python train.py --train_examples=44167 --horizontal_flip=true --fusion="cross_attention" --fusion_encoder_norm_position="pre" --init="trunc_normal_002" --residual_init="zero_last"
Rows from block 5 of the fusion encoder, named by matrix and row number. Each number is 200 + 40 x the weight over the matrix's rms, rounded and kept within 0 to 999. All counts start at 0.
# q: cross-attention query (fusion_encoder.blocks.5.cross_attn.q.weight, 320x320), inputs 214-319
q.0,152,171,183,159,278,265,199,175,155,186,223,209,142,155,190,187,209,170,224,249,200,151,239,159,236,209,168,199,200,208,152,252,267,127,140,221,197,192,227,187,154,250,208,161,182,204,229,235,246,209,210,194,242,233,210,228,250,112,151,322,266,170,181,127,139,178,146,150,239,207,164,155,191,272,173,212,196,261,155,204,234,191,134,188,147,174,236,211,124,192,256,217,261,262,250,250,175,188,211,188,163,208,183,235,226,272
q.1,198,90,231,210,250,257,195,289,210,220,226,242,151,274,98,261,131,231,178,234,174,288,198,208,225,175,159,199,184,190,213,230,155,264,195,244,146,274,188,125,255,173,213,217,204,264,161,160,182,197,175,142,214,162,224,253,179,209,157,249,189,224,218,187,185,206,124,235,179,185,191,184,251,221,161,242,143,110,185,187,214,206,240,201,263,287,168,187,188,115,244,210,104,171,265,228,172,169,174,106,125,198,228,224,223,196
q.2,209,222,228,239,173,139,179,124,214,203,203,193,251,183,190,275,167,214,177,120,243,187,218,225,158,181,166,98,229,214,171,216,202,281,194,237,195,166,236,186,300,237,218,223,211,218,214,185,179,153,176,148,204,199,220,182,155,239,322,180,187,188,220,308,203,195,289,225,228,197,293,196,214,167,241,153,180,220,242,204,153,160,148,154,330,224,180,284,246,204,201,177,122,207,197,194,300,167,147,229,194,252,250,299,193,120
q.3,217,253,200,230,278,193,215,233,185,261,307,222,247,134,201,233,228,145,169,135,250,159,175,239,184,126,254,249,283,173,187,240,171,233,186,193,113,263,230,257,121,258,222,166,238,111,216,268,241,134,175,170,262,187,253,186,264,135,233,243,234,166,241,239,142,153,164,170,206,216,139,261,283,221,187,221,127,200,148,184,204,135,210,186,230,193,158,172,181,284,173,219,214,161,226,217,250,222,172,125,170,184,235,173,312,242
q.4,167,220,189,274,234,102,197,147,184,198,239,144,195,237,258,216,276,169,246,246,164,243,278,204,228,139,289,258,233,196,272,177,204,202,185,231,192,214,231,129,301,227,163,193,97,275,117,200,236,186,182,154,169,175,172,239,188,210,212,157,146,187,301,199,178,188,198,278,217,137,205,138,150,228,264,243,126,163,239,236,235,190,236,258,256,199,173,207,234,204,160,173,103,214,163,191,194,204,135,186,149,231,148,260,236,200
q.5,182,203,204,181,195,218,146,136,198,170,258,168,209,204,200,240,280,211,216,52,170,184,214,224,166,202,165,286,194,176,150,153,292,141,266,184,189,215,183,170,192,251,194,256,178,242,231,288,244,145,140,134,189,220,169,199,202,193,158,222,195,127,213,163,168,237,242,165,157,260,226,185,234,320,142,230,180,209,205,195,229,183,114,234,210,99,127,225,209,203,132,163,181,226,168,153,136,256,162,227,212,243,231,182,261,244
q.6,203,229,170,235,164,174,205,196,125,127,174,164,230,182,152,240,243,186,209,250,170,197,167,222,230,208,186,200,236,109,244,212,249,169,182,197,225,134,180,251,158,166,196,278,240,217,239,232,228,202,204,183,191,219,145,177,223,218,91,241,200,212,143,183,210,176,234,243,198,184,182,257,227,238,138,254,208,164,207,214,138,162,188,193,153,90,213,280,210,183,213,247,200,236,143,154,299,208,152,171,193,182,183,246,135,239
q.7,309,182,149,199,142,289,139,136,131,203,210,179,209,145,199,173,164,161,132,150,218,281,206,289,296,219,250,251,173,130,160,259,196,246,185,131,238,137,221,183,271,203,256,224,278,195,181,215,244,137,137,166,199,175,236,180,126,208,224,226,195,156,140,188,172,178,147,209,151,161,295,284,232,298,187,145,285,182,194,225,209,203,214,210,219,216,78,177,248,185,214,222,150,154,208,217,187,277,98,217,182,196,235,187,214,233
q.8,301,167,189,181,132,206,192,170,179,264,198,215,214,146,197,238,211,184,186,166,248,184,194,260,168,291,247,239,193,209,213,130,216,219,211,168,134,204,171,218,261,144,112,210,198,261,256,181,266,119,271,180,194,257,245,233,223,191,176,127,182,189,198,187,250,194,279,188,230,135,143,181,272,177,203,137,185,186,184,218,175,158,233,246,205,120,203,292,254,214,227,83,226,207,171,232,115,196,212,238,232,168,172,233,233,216
q.9,199,220,178,149,178,198,199,132,146,166,209,156,191,273,181,255,218,169,238,181,195,264,188,172,180,204,136,145,189,220,204,188,182,210,152,236,260,229,182,219,275,170,249,134,265,134,102,191,226,243,221,151,194,175,217,177,254,235,174,209,208,202,247,209,201,203,140,216,203,185,101,241,213,248,228,181,162,227,296,260,128,171,215,181,156,180,198,208,182,228,179,237,165,277,149,232,238,233,179,188,195,222,207,128,194,239
q.10,236,292,190,177,187,206,203,250,166,233,204,221,225,124,233,160,161,211,148,237,188,250,178,283,183,186,226,183,246,245,148,217,169,143,189,265,161,195,260,232,158,174,199,242,255,240,171,233,196,178,217,164,228,301,267,191,112,158,133,178,127,239,166,152,113,234,222,218,201,174,195,205,235,257,225,204,158,188,156,180,153,240,306,242,161,187,170,161,158,260,156,191,109,280,204,157,215,138,243,113,188,143,246,237,286,150
q.11,170,171,237,240,177,212,191,230,190,210,209,152,251,214,166,240,182,215,191,225,256,244,228,177,238,231,154,140,265,146,244,236,200,208,176,242,193,166,217,254,162,163,243,213,197,218,240,218,155,245,232,245,209,199,316,263,235,191,190,237,206,214,136,289,201,181,144,257,193,116,206,242,164,136,196,149,304,251,214,251,208,147,193,222,188,195,271,251,297,196,176,235,227,159,155,219,188,137,242,213,185,197,215,191,196,122
q.12,237,195,144,221,225,97,230,221,144,193,229,215,197,143,187,219,227,270,261,193,134,255,194,117,179,163,205,250,275,192,209,136,264,264,179,150,219,185,207,265,217,294,174,202,165,164,126,176,141,218,168,254,156,202,180,218,190,131,241,160,200,198,209,180,235,152,219,184,204,250,313,166,237,204,192,178,178,270,183,192,189,266,249,239,131,198,189,150,222,168,226,118,140,282,174,220,171,190,142,277,214,218,188,213,176,221
q.13,254,215,262,207,221,203,233,252,127,283,261,242,139,259,211,208,221,155,186,178,231,137,253,136,157,205,179,168,219,191,202,288,218,134,245,251,223,207,173,162,193,203,217,190,220,183,238,204,234,139,249,257,201,225,183,135,241,218,248,243,187,136,243,140,141,277,215,146,187,195,191,161,176,289,203,177,183,129,210,183,175,172,214,250,202,231,189,202,139,269,169,166,171,179,151,204,245,231,278,218,149,141,181,253,228,173
q.14,330,167,197,200,213,189,192,149,180,187,209,235,161,174,203,236,254,170,189,188,141,218,234,218,206,278,199,178,90,204,177,160,154,208,168,230,276,266,215,176,244,244,203,120,179,164,196,247,245,235,159,251,170,281,175,229,179,187,146,129,121,237,218,96,269,104,147,153,225,191,227,176,209,283,307,174,159,259,126,159,140,185,157,202,188,207,231,176,166,258,185,261,151,202,90,230,188,181,208,183,163,239,214,264,191,197
q.15,208,256,231,194,234,160,232,211,192,136,81,174,221,223,158,204,201,247,291,159,325,213,251,160,187,288,152,251,264,97,184,252,173,277,220,222,171,186,170,178,223,263,208,197,208,203,198,155,240,232,184,216,200,185,181,204,223,140,243,178,178,244,232,201,133,132,182,150,239,161,202,215,221,215,231,310,135,165,239,194,211,254,195,185,174,215,213,227,244,214,218,209,231,256,150,214,173,168,237,168,203,213,190,228,216,195
q.16,212,206,163,245,211,251,237,158,206,220,101,216,136,252,104,219,212,119,215,193,138,189,283,157,232,257,284,126,117,195,226,145,195,228,168,162,205,138,151,180,224,242,242,207,161,309,228,191,274,139,198,233,192,241,294,159,252,228,274,196,206,168,190,214,242,269,196,140,157,223,294,184,247,168,129,166,214,166,203,251,179,257,221,193,212,177,237,165,280,275,196,232,169,219,269,187,167,156,148,183,231,185,186,197,203,58
q.17,264,137,203,193,168,208,185,152,179,111,229,252,211,163,166,197,264,172,129,184,214,235,218,256,226,237,217,296,222,223,131,236,201,150,156,213,245,262,204,216,167,131,243,198,161,243,267,192,253,186,232,190,254,202,215,144,215,179,170,255,147,208,159,194,144,230,208,215,261,224,192,218,187,230,174,240,206,213,179,228,222,240,221,227,198,237,189,217,181,179,201,213,206,124,202,136,194,171,234,129,273,205,129,193,172,202
q.18,165,204,120,219,233,216,229,173,147,175,150,278,120,213,122,206,160,201,157,67,242,215,210,254,194,208,268,199,246,166,126,164,199,261,126,152,155,235,234,179,232,183,191,162,179,153,237,176,248,249,152,206,139,122,264,208,180,238,224,203,227,210,226,155,241,174,235,191,90,181,200,135,218,215,177,211,278,180,104,221,209,186,169,181,230,159,171,154,172,189,128,168,226,175,202,168,167,221,136,235,220,223,195,118,224,173
q.19,235,184,180,203,194,242,190,160,223,185,134,176,193,138,251,191,178,164,222,250,183,184,221,190,215,222,147,147,202,188,242,207,135,162,294,222,213,166,188,184,194,203,201,138,226,145,221,197,179,243,140,217,173,155,167,153,228,280,134,191,202,219,231,348,233,232,208,199,190,157,206,250,159,232,230,243,193,191,232,181,208,269,276,208,203,186,279,263,147,198,127,200,211,169,220,174,236,199,285,194,291,252,280,163,259,283
q.20,139,195,124,236,262,176,218,171,230,189,190,235,159,215,164,200,246,161,159,157,213,173,230,180,186,266,197,288,196,209,120,199,190,251,159,178,269,197,142,102,167,222,235,161,182,152,214,169,210,151,183,168,199,220,230,157,108,167,155,264,250,254,206,160,246,187,177,232,190,292,125,226,166,294,189,188,202,171,183,270,238,288,244,251,208,192,141,164,265,190,186,168,201,250,278,225,173,234,188,214,186,211,205,148,153,231
q.21,136,253,222,268,144,158,162,181,231,190,173,81,216,214,247,99,226,239,198,260,165,169,166,225,166,211,231,216,176,250,182,159,188,239,166,176,208,272,149,156,168,207,225,187,273,241,142,133,264,219,225,227,310,194,225,221,256,199,152,136,289,116,231,222,247,244,190,189,245,228,126,187,177,198,191,197,215,153,193,203,289,226,207,207,155,229,241,184,249,209,176,221,184,168,180,208,176,205,262,238,227,124,220,157,228,195
q.22,172,139,187,263,197,228,211,263,237,229,160,163,178,87,219,270,140,130,208,184,86,166,173,223,140,157,168,265,231,222,170,223,161,195,198,214,185,160,225,204,198,125,215,117,299,177,246,260,186,124,281,240,148,242,176,248,188,163,169,172,255,252,139,258,147,324,238,216,299,276,178,160,203,200,213,180,262,198,213,190,178,260,222,257,72,248,234,264,285,218,242,200,163,212,164,234,161,270,193,272,204,165,134,160,185,251
q.23,218,243,141,261,193,212,265,213,216,211,218,139,177,209,197,127,221,171,292,175,141,224,172,141,196,263,185,224,262,215,232,219,231,231,216,271,199,178,176,243,202,173,220,206,235,187,161,143,121,213,193,157,241,224,224,170,186,181,200,158,226,185,169,253,147,224,177,256,248,189,211,223,251,158,142,183,219,150,245,118,297,180,156,185,137,209,270,196,185,250,178,207,193,235,199,170,254,241,189,138,179,178,198,268,220,176
q.24,91,202,193,136,130,101,228,160,177,278,162,257,189,233,150,277,179,195,173,212,149,223,227,177,162,136,243,247,226,172,127,226,190,234,208,211,204,121,278,224,261,202,216,303,238,151,212,253,289,184,186,193,134,167,245,204,274,186,225,216,123,195,151,214,174,159,181,214,166,200,264,243,154,189,136,184,207,181,179,204,170,126,159,161,153,177,203,201,239,191,118,215,224,221,251,199,272,190,147,216,177,186,237,224,190,264
q.25,127,174,198,250,176,243,143,148,274,196,171,200,209,226,178,165,216,272,193,226,220,236,204,229,213,248,158,131,128,155,213,310,201,262,250,163,215,275,195,249,211,270,218,244,165,151,172,177,231,257,219,196,226,260,186,191,172,237,201,201,162,248,226,240,179,187,194,151,191,169,170,194,243,255,285,205,224,180,165,232,207,191,265,172,202,205,152,218,168,224,176,158,173,145,198,281,189,309,204,217,252,173,306,175,226,213
q.26,197,234,175,125,164,211,256,175,285,156,203,150,233,197,220,214,273,204,261,170,187,217,189,160,187,244,223,230,181,233,254,255,189,155,207,236,285,135,195,167,173,249,175,128,211,224,232,175,182,192,182,204,224,206,143,193,144,250,238,133,238,210,181,193,224,213,178,130,138,232,160,250,220,222,226,171,111,250,167,290,233,205,167,241,142,222,177,219,226,226,256,247,181,148,171,164,158,224,184,169,208,199,198,90,227,213
q.27,177,170,311,161,140,224,283,255,204,143,204,174,144,236,122,215,259,216,215,221,192,205,230,253,164,129,253,245,168,264,208,118,215,236,178,173,181,185,231,182,141,214,208,213,192,197,176,174,184,139,108,210,214,174,190,257,199,242,167,209,188,248,129,191,251,175,195,160,252,179,266,203,193,236,204,187,226,201,262,171,202,199,197,227,222,250,200,216,164,213,211,248,262,172,175,266,235,225,248,204,264,216,226,254,274,127
q.28,96,188,224,131,147,212,180,170,130,228,161,201,186,250,226,197,269,185,202,269,307,225,232,242,140,245,224,256,143,190,199,154,197,238,258,181,195,234,170,116,191,225,234,93,111,225,178,138,147,191,228,227,216,187,222,189,223,189,217,200,225,210,248,193,202,144,209,232,152,289,194,250,219,239,171,211,165,197,262,135,253,263,215,217,193,199,134,274,239,157,245,171,185,195,230,252,223,235,258,275,229,182,151,211,243,190
q.29,172,238,182,215,183,216,137,146,166,195,158,210,314,209,12,252,207,179,95,324,199,274,270,189,229,186,201,208,139,182,298,163,229,240,229,135,158,139,249,166,233,176,221,155,219,156,175,166,255,112,213,203,239,238,179,236,197,246,189,206,221,178,166,213,245,196,170,194,150,188,254,183,195,256,191,107,186,175,135,211,206,233,193,235,205,235,174,240,205,185,231,192,236,181,248,183,332,241,235,239,233,146,201,180,199,226
q.30,239,267,168,256,126,167,188,193,159,219,67,197,208,224,229,298,125,254,243,184,197,220,206,143,223,147,168,154,139,271,190,262,242,225,266,250,257,168,211,180,168,158,120,138,186,154,201,171,134,162,230,264,207,250,137,168,207,181,145,271,215,156,160,228,244,154,144,184,175,258,140,152,151,214,178,216,274,215,226,185,247,256,182,191,170,305,287,251,161,286,234,240,190,156,212,125,254,164,171,225,265,226,206,362,132,192
q.31,292,257,196,166,160,242,187,241,214,205,262,177,225,204,184,199,131,263,162,294,237,203,205,139,201,239,207,190,169,197,181,214,205,212,141,296,153,276,256,220,189,168,200,227,215,291,229,179,126,276,241,285,145,267,163,209,169,161,212,207,184,200,202,185,225,192,215,170,179,172,216,264,204,240,197,209,262,220,254,109,186,209,93,206,199,205,259,207,180,176,175,156,207,172,136,164,254,177,243,145,159,300,234,206,214,222
q.32,207,222,135,235,285,175,225,258,159,256,212,168,165,271,169,139,267,193,112,158,150,135,213,227,239,207,150,200,167,220,196,265,137,251,200,241,290,263,270,192,146,227,186,259,268,154,174,218,167,229,237,178,250,176,242,287,136,162,144,178,204,124,233,207,160,217,204,212,138,172,126,176,251,189,221,161,137,126,211,289,157,216,235,155,130,250,159,220,203,181,167,316,210,262,295,186,127,271,99,220,168,167,228,150,197,186
q.33,250,159,153,167,224,166,179,167,255,226,190,201,189,171,170,165,152,225,244,93,212,183,161,165,207,223,152,167,115,229,225,210,301,205,150,142,156,183,149,197,234,241,258,164,195,169,253,206,231,192,167,210,164,269,203,149,229,219,254,225,125,208,207,207,277,216,128,168,173,144,178,250,156,282,190,258,210,180,300,241,169,153,203,143,238,286,259,231,202,260,178,264,292,158,175,162,222,229,217,203,152,211,183,230,149,138
q.34,189,178,215,244,125,217,179,155,271,213,160,212,87,227,208,177,242,171,171,196,193,181,174,237,222,132,127,201,142,169,235,177,170,190,186,105,263,218,185,117,271,203,216,225,200,271,257,164,182,201,180,269,244,253,192,265,149,200,194,183,167,240,270,192,265,178,243,229,199,227,152,145,204,233,274,174,232,164,211,238,135,153,202,132,251,138,224,196,151,262,240,186,174,133,225,205,162,106,199,230,103,188,136,189,158,241
q.35,346,218,164,194,284,118,243,170,120,139,269,177,223,191,192,189,194,110,102,138,178,120,181,180,254,244,233,153,142,214,216,174,148,228,263,183,174,173,218,249,207,222,193,172,215,207,162,205,142,212,207,121,230,251,237,206,223,249,160,199,186,223,112,147,182,218,213,171,191,200,245,232,219,259,200,189,179,287,140,207,202,268,202,184,233,233,174,171,186,167,214,176,196,210,211,225,105,185,199,183,206,255,214,192,228,181
q.36,222,203,245,174,248,153,192,138,262,227,297,170,118,270,113,231,242,174,182,226,175,200,221,188,187,197,128,155,229,229,211,228,251,226,210,337,312,268,205,229,161,170,291,195,238,215,318,205,135,262,168,225,263,123,241,279,188,211,134,154,200,179,165,149,175,313,151,176,188,175,251,286,247,174,180,251,230,205,146,107,144,184,244,231,246,123,144,154,203,149,197,141,247,312,236,250,207,280,230,248,167,191,195,195,189,237
q.37,149,205,192,202,162,314,203,135,159,247,179,165,257,182,226,159,137,206,220,238,169,110,151,192,269,109,145,150,225,219,253,210,177,148,210,244,170,193,202,125,196,210,186,135,196,139,183,233,245,161,193,182,305,217,193,251,116,235,162,243,172,134,201,218,276,156,211,131,150,200,143,131,141,241,232,223,251,198,210,237,211,306,261,180,168,206,234,145,81,160,202,225,158,218,217,236,137,210,293,264,186,234,199,196,134,174
q.38,256,198,186,186,232,191,223,257,215,190,178,228,214,157,215,149,229,226,185,133,181,194,211,176,176,209,146,182,157,262,241,226,110,159,189,150,259,146,169,248,227,198,203,198,240,220,257,174,159,217,185,168,206,243,219,152,178,224,289,162,147,239,230,197,190,231,171,192,201,196,133,180,225,132,195,170,163,198,155,101,152,154,247,224,226,209,276,194,145,117,173,175,257,262,155,162,139,261,227,183,256,226,184,174,258,250
q.39,266,203,176,119,144,212,186,197,266,280,181,218,199,180,136,189,222,206,242,224,241,118,186,201,250,195,222,220,267,173,231,269,99,168,162,180,269,186,187,221,254,236,269,284,142,149,169,258,264,129,193,178,144,244,205,157,227,162,176,159,167,163,201,179,206,145,221,184,101,151,249,223,229,205,240,250,183,235,138,199,210,224,213,223,128,171,233,197,185,154,155,265,182,223,187,267,169,91,198,238,271,131,168,161,173,208
q.40,206,255,162,180,269,184,217,262,169,240,161,149,138,191,199,76,175,160,249,136,159,202,156,212,172,226,208,109,181,188,187,257,210,133,123,147,169,186,194,189,137,205,200,245,191,166,196,178,272,197,214,219,198,275,185,157,170,235,193,182,234,178,244,232,198,168,158,125,257,180,202,167,187,84,277,238,229,134,158,131,117,193,167,268,215,211,202,215,187,150,214,166,160,188,148,236,234,247,231,171,175,195,158,210,153,235
q.41,163,181,239,278,181,242,244,189,222,198,252,239,136,168,163,197,141,111,114,149,266,199,224,203,207,299,240,279,147,197,221,255,181,198,204,177,163,224,203,211,216,223,144,226,181,137,195,162,256,264,293,156,179,202,248,243,187,126,186,220,221,135,205,196,203,136,219,184,176,237,222,225,155,232,173,191,213,195,207,216,159,205,120,183,230,220,275,248,123,184,206,194,164,215,198,187,147,177,219,184,214,154,237,199,247,188
q.42,129,178,158,228,201,192,139,241,220,190,223,225,226,267,210,160,225,173,190,152,201,232,204,219,264,249,198,177,251,257,257,175,160,203,198,190,248,195,273,163,200,189,188,239,206,160,225,248,128,187,173,296,141,217,302,216,230,276,111,223,218,123,260,184,151,209,150,221,249,138,201,230,176,197,183,116,262,169,137,199,124,207,254,223,174,175,196,195,123,164,190,122,220,150,208,199,183,81,147,213,202,241,248,218,210,225
q.43,180,214,300,260,305,143,171,217,194,199,182,172,252,171,201,158,214,159,155,204,172,174,251,248,177,206,217,235,238,260,155,230,273,221,190,232,224,243,220,166,199,199,233,216,130,255,309,184,119,287,188,112,269,169,237,199,111,241,183,202,231,211,216,229,226,202,243,194,180,148,257,273,161,168,178,99,205,223,216,164,170,167,165,167,145,163,183,138,234,148,152,202,166,202,318,225,228,249,192,183,153,203,178,273,189,142
q.44,240,175,266,214,202,137,176,176,183,161,238,219,206,180,216,288,200,284,341,178,187,207,268,190,218,258,229,229,149,255,113,202,278,149,207,194,213,176,172,174,172,155,294,214,161,219,217,159,221,207,227,207,256,195,163,209,280,168,156,234,130,174,213,236,115,215,240,160,248,185,224,223,192,225,232,222,200,244,127,153,199,120,153,213,249,170,199,159,247,232,186,234,143,212,97,219,163,215,271,216,209,177,173,226,180,256
q.45,242,255,202,205,204,157,185,256,207,245,268,70,245,159,224,279,223,176,263,271,208,239,204,157,202,220,264,254,203,252,178,203,217,158,220,193,192,198,198,227,262,243,200,258,200,206,211,273,124,191,201,125,174,140,154,188,201,236,204,198,257,165,224,126,253,213,235,190,150,319,209,209,236,222,200,204,231,223,158,213,183,176,230,219,219,223,168,155,194,151,113,131,227,169,223,257,219,211,219,190,257,233,230,267,254,246
q.46,296,258,262,202,189,180,187,190,189,222,160,134,208,175,226,158,176,237,160,166,135,240,185,202,164,184,189,202,167,134,181,153,234,221,204,225,189,229,131,181,166,116,207,239,240,215,228,212,181,235,278,226,168,189,223,140,231,206,255,183,224,179,148,250,232,75,180,241,210,161,138,180,132,183,176,180,213,204,159,178,228,190,184,205,245,203,242,139,123,296,272,250,110,236,207,174,153,196,134,232,255,247,158,266,205,206
q.47,150,162,208,223,162,197,198,138,205,237,145,197,214,224,186,72,179,210,188,200,187,197,172,193,253,216,210,301,165,210,175,234,180,231,113,229,251,265,32,145,122,201,186,177,237,214,205,244,186,202,130,187,178,212,196,198,192,145,213,97,291,66,284,239,162,243,251,87,156,194,262,185,185,269,240,145,221,296,223,184,259,209,161,141,212,196,175,199,241,191,136,203,180,247,158,164,230,160,265,194,159,200,270,170,109,245
q.48,228,288,230,175,128,267,198,124,241,245,191,256,170,151,235,169,195,263,270,291,162,150,249,137,209,150,199,141,154,191,261,244,259,229,197,248,187,163,181,196,205,205,178,231,232,218,77,211,231,199,200,158,182,170,250,155,197,226,137,175,139,231,203,113,209,154,215,241,159,90,164,161,165,175,254,225,189,209,206,195,261,206,160,201,199,148,201,267,133,235,182,250,179,173,205,201,168,182,229,213,142,143,141,120,215,174
q.49,233,209,252,170,212,185,223,157,206,213,265,129,165,237,163,200,170,269,176,168,196,288,188,181,197,237,190,131,210,132,281,242,187,182,200,168,164,160,162,196,306,169,171,166,194,163,182,210,202,255,221,236,66,210,262,187,159,165,230,202,192,241,164,226,177,202,272,276,197,172,175,227,195,197,129,206,208,117,209,276,242,238,187,257,210,194,122,228,200,203,213,226,249,197,178,185,181,145,205,197,250,275,145,192,169,143
q.50,254,242,205,218,236,220,213,239,221,255,231,212,79,243,158,172,252,174,187,195,146,103,175,114,220,186,175,246,158,154,253,158,197,123,147,258,179,286,131,181,185,253,218,275,249,176,172,185,202,135,214,183,242,189,182,180,240,270,128,182,190,158,247,192,242,268,195,131,229,228,122,182,248,182,256,140,236,165,160,106,252,196,149,251,189,216,196,198,208,201,231,160,198,203,217,264,175,325,214,317,207,185,207,268,180,295
q.51,226,171,255,115,217,285,126,159,219,210,266,178,170,160,172,235,193,264,225,109,108,196,133,199,236,133,168,233,217,231,187,221,196,177,193,162,176,173,219,231,180,223,142,167,219,254,156,193,151,213,215,183,187,182,193,154,184,231,240,195,299,117,205,154,186,254,168,199,237,176,243,209,238,189,221,140,154,184,193,211,280,166,209,130,225,245,199,156,188,268,216,143,246,240,177,224,145,211,210,235,242,184,236,170,177,221
q.52,189,155,198,295,204,294,202,177,201,291,267,219,237,207,176,232,209,181,162,294,156,220,248,187,216,199,187,237,197,177,121,156,218,157,224,271,214,188,256,166,208,186,269,172,110,193,202,182,190,195,221,169,192,168,203,204,207,211,191,235,223,270,200,186,239,284,212,245,240,240,127,162,153,180,151,202,152,167,215,201,185,146,141,219,201,183,227,230,144,175,294,308,161,186,194,228,210,186,194,163,189,186,169,169,200,177
q.53,183,253,189,225,124,144,161,224,216,147,208,140,140,187,151,212,127,212,183,259,228,211,247,222,219,177,187,184,251,214,112,199,207,252,229,191,223,181,168,241,192,188,278,199,193,172,249,155,163,247,210,288,217,219,133,204,212,206,191,189,225,193,239,219,143,275,238,120,187,161,212,204,233,212,246,152,249,192,166,157,153,220,255,193,233,147,269,284,235,265,277,247,117,137,154,264,138,254,201,233,276,208,255,163,216,162
q.54,169,175,152,239,260,280,225,201,225,217,165,187,211,218,293,138,251,218,208,165,201,115,213,177,196,220,215,218,140,166,184,235,230,253,287,240,172,116,154,235,160,237,251,255,268,260,265,221,196,168,185,199,249,266,242,85,198,197,172,188,210,147,181,163,257,227,213,145,101,215,180,236,156,126,166,166,200,197,155,183,239,156,224,179,222,204,242,206,232,253,207,181,158,248,210,253,190,198,128,160,138,190,260,178,161,227
q.55,253,232,173,195,240,157,205,206,185,146,208,204,205,232,227,173,215,186,192,168,242,160,138,238,174,248,301,214,232,210,164,256,231,203,328,207,191,188,186,204,202,84,169,134,142,165,198,178,247,188,148,265,278,198,173,173,221,229,218,189,190,295,195,132,214,176,148,167,176,214,138,178,293,189,266,179,245,112,226,229,259,234,288,235,208,198,236,227,161,238,288,175,164,199,141,181,125,163,170,238,224,209,143,192,161,127
q.56,228,194,196,222,140,206,118,301,157,231,115,259,223,217,255,166,214,219,272,178,169,277,158,176,200,278,250,234,225,179,194,160,300,203,266,143,263,198,249,206,236,166,217,181,156,187,202,157,236,185,154,209,237,171,164,203,163,243,221,169,217,151,236,207,178,256,181,207,263,172,253,167,196,259,205,187,238,209,229,174,245,222,207,105,126,169,251,210,165,196,101,195,250,245,279,203,226,252,203,227,191,140,209,284,238,135
q.57,266,245,234,183,241,141,164,205,198,205,185,205,248,135,143,197,262,229,198,176,254,166,155,162,193,114,192,254,158,112,125,151,150,153,186,224,208,234,185,180,170,287,219,208,227,159,295,190,258,209,233,172,161,193,201,129,189,303,170,162,160,271,229,249,293,239,171,185,150,180,146,228,151,105,163,100,265,158,239,187,241,108,210,220,189,93,248,186,257,218,199,231,192,124,221,197,272,121,154,217,163,233,139,200,161,178
q.58,215,196,197,170,133,175,219,162,190,118,179,278,228,152,212,230,183,173,229,183,173,246,157,266,256,200,165,122,215,191,230,188,190,245,165,153,146,198,194,174,261,205,201,187,193,183,199,281,187,176,193,188,144,183,199,149,178,285,219,224,225,174,208,153,148,182,203,215,176,182,201,209,256,192,274,107,137,239,258,199,198,150,208,207,191,180,281,239,205,159,212,154,132,138,193,211,213,159,228,183,198,157,225,126,204,221
q.59,129,237,233,247,234,214,189,186,201,239,123,237,151,186,250,146,176,213,143,241,204,268,215,231,200,173,231,276,211,133,226,211,161,190,279,203,162,143,231,222,253,222,168,216,242,176,184,240,155,236,225,311,249,228,245,233,139,210,222,177,200,210,231,205,163,216,214,200,179,254,138,218,145,214,138,205,207,236,155,148,246,132,141,228,246,141,234,155,169,213,237,146,245,149,173,172,194,265,203,239,164,202,231,236,185,199
q.60,135,266,240,230,201,146,193,182,135,162,244,212,237,248,217,168,171,105,194,217,264,156,216,223,253,162,234,128,256,157,216,141,216,171,146,155,188,194,183,270,282,138,172,249,179,217,226,188,227,153,199,203,229,149,163,200,222,206,276,284,232,316,196,207,227,116,154,152,201,284,174,209,191,203,212,210,248,163,280,193,243,229,159,173,170,209,244,170,233,161,128,223,177,175,256,144,225,157,234,297,303,255,242,219,183,189
q.61,149,167,208,245,244,222,236,160,241,182,168,147,177,189,221,163,241,255,200,155,250,241,169,218,174,195,261,228,139,159,118,155,143,249,175,157,201,168,278,64,202,227,264,193,198,259,223,193,281,195,142,176,216,223,225,258,177,210,180,210,169,154,274,214,219,132,125,250,251,195,119,185,184,130,225,226,234,170,228,184,159,186,202,180,151,267,221,160,239,242,211,137,220,209,177,190,257,205,170,146,227,293,242,188,163,262
q.62,202,205,240,155,194,170,307,204,242,233,232,279,188,204,198,260,250,248,218,257,226,233,203,174,212,218,196,216,175,181,166,188,199,236,224,116,239,163,193,221,235,160,133,197,132,138,150,236,288,239,247,210,195,179,139,253,216,205,175,253,186,184,191,171,216,199,173,244,241,216,150,185,211,211,223,257,208,196,230,212,160,142,159,263,303,187,225,162,185,203,196,286,232,267,162,181,197,204,257,217,234,228,225,149,206,279
q.63,269,159,241,248,176,210,256,293,277,152,250,191,166,215,248,116,105,113,194,219,265,190,218,244,222,182,243,212,90,172,198,203,181,255,226,204,189,184,181,134,185,205,145,171,265,206,199,207,259,151,204,200,228,239,249,143,204,230,250,211,185,216,176,213,181,97,287,242,213,170,210,150,134,175,194,205,190,170,198,155,235,196,225,182,100,127,178,182,275,151,227,213,56,150,134,114,158,191,228,188,240,191,148,149,148,202
q.64,201,242,98,199,249,183,220,227,248,183,221,158,187,248,212,230,172,272,250,247,231,223,145,245,139,162,151,180,210,260,210,221,183,213,239,252,256,181,143,197,206,199,183,193,171,301,190,214,226,209,198,176,221,97,187,273,210,228,237,204,197,156,192,254,143,207,144,206,190,171,223,206,194,176,241,241,141,152,203,177,196,272,192,198,258,265,207,199,204,158,142,145,180,214,201,218,154,268,204,190,260,209,205,179,166,237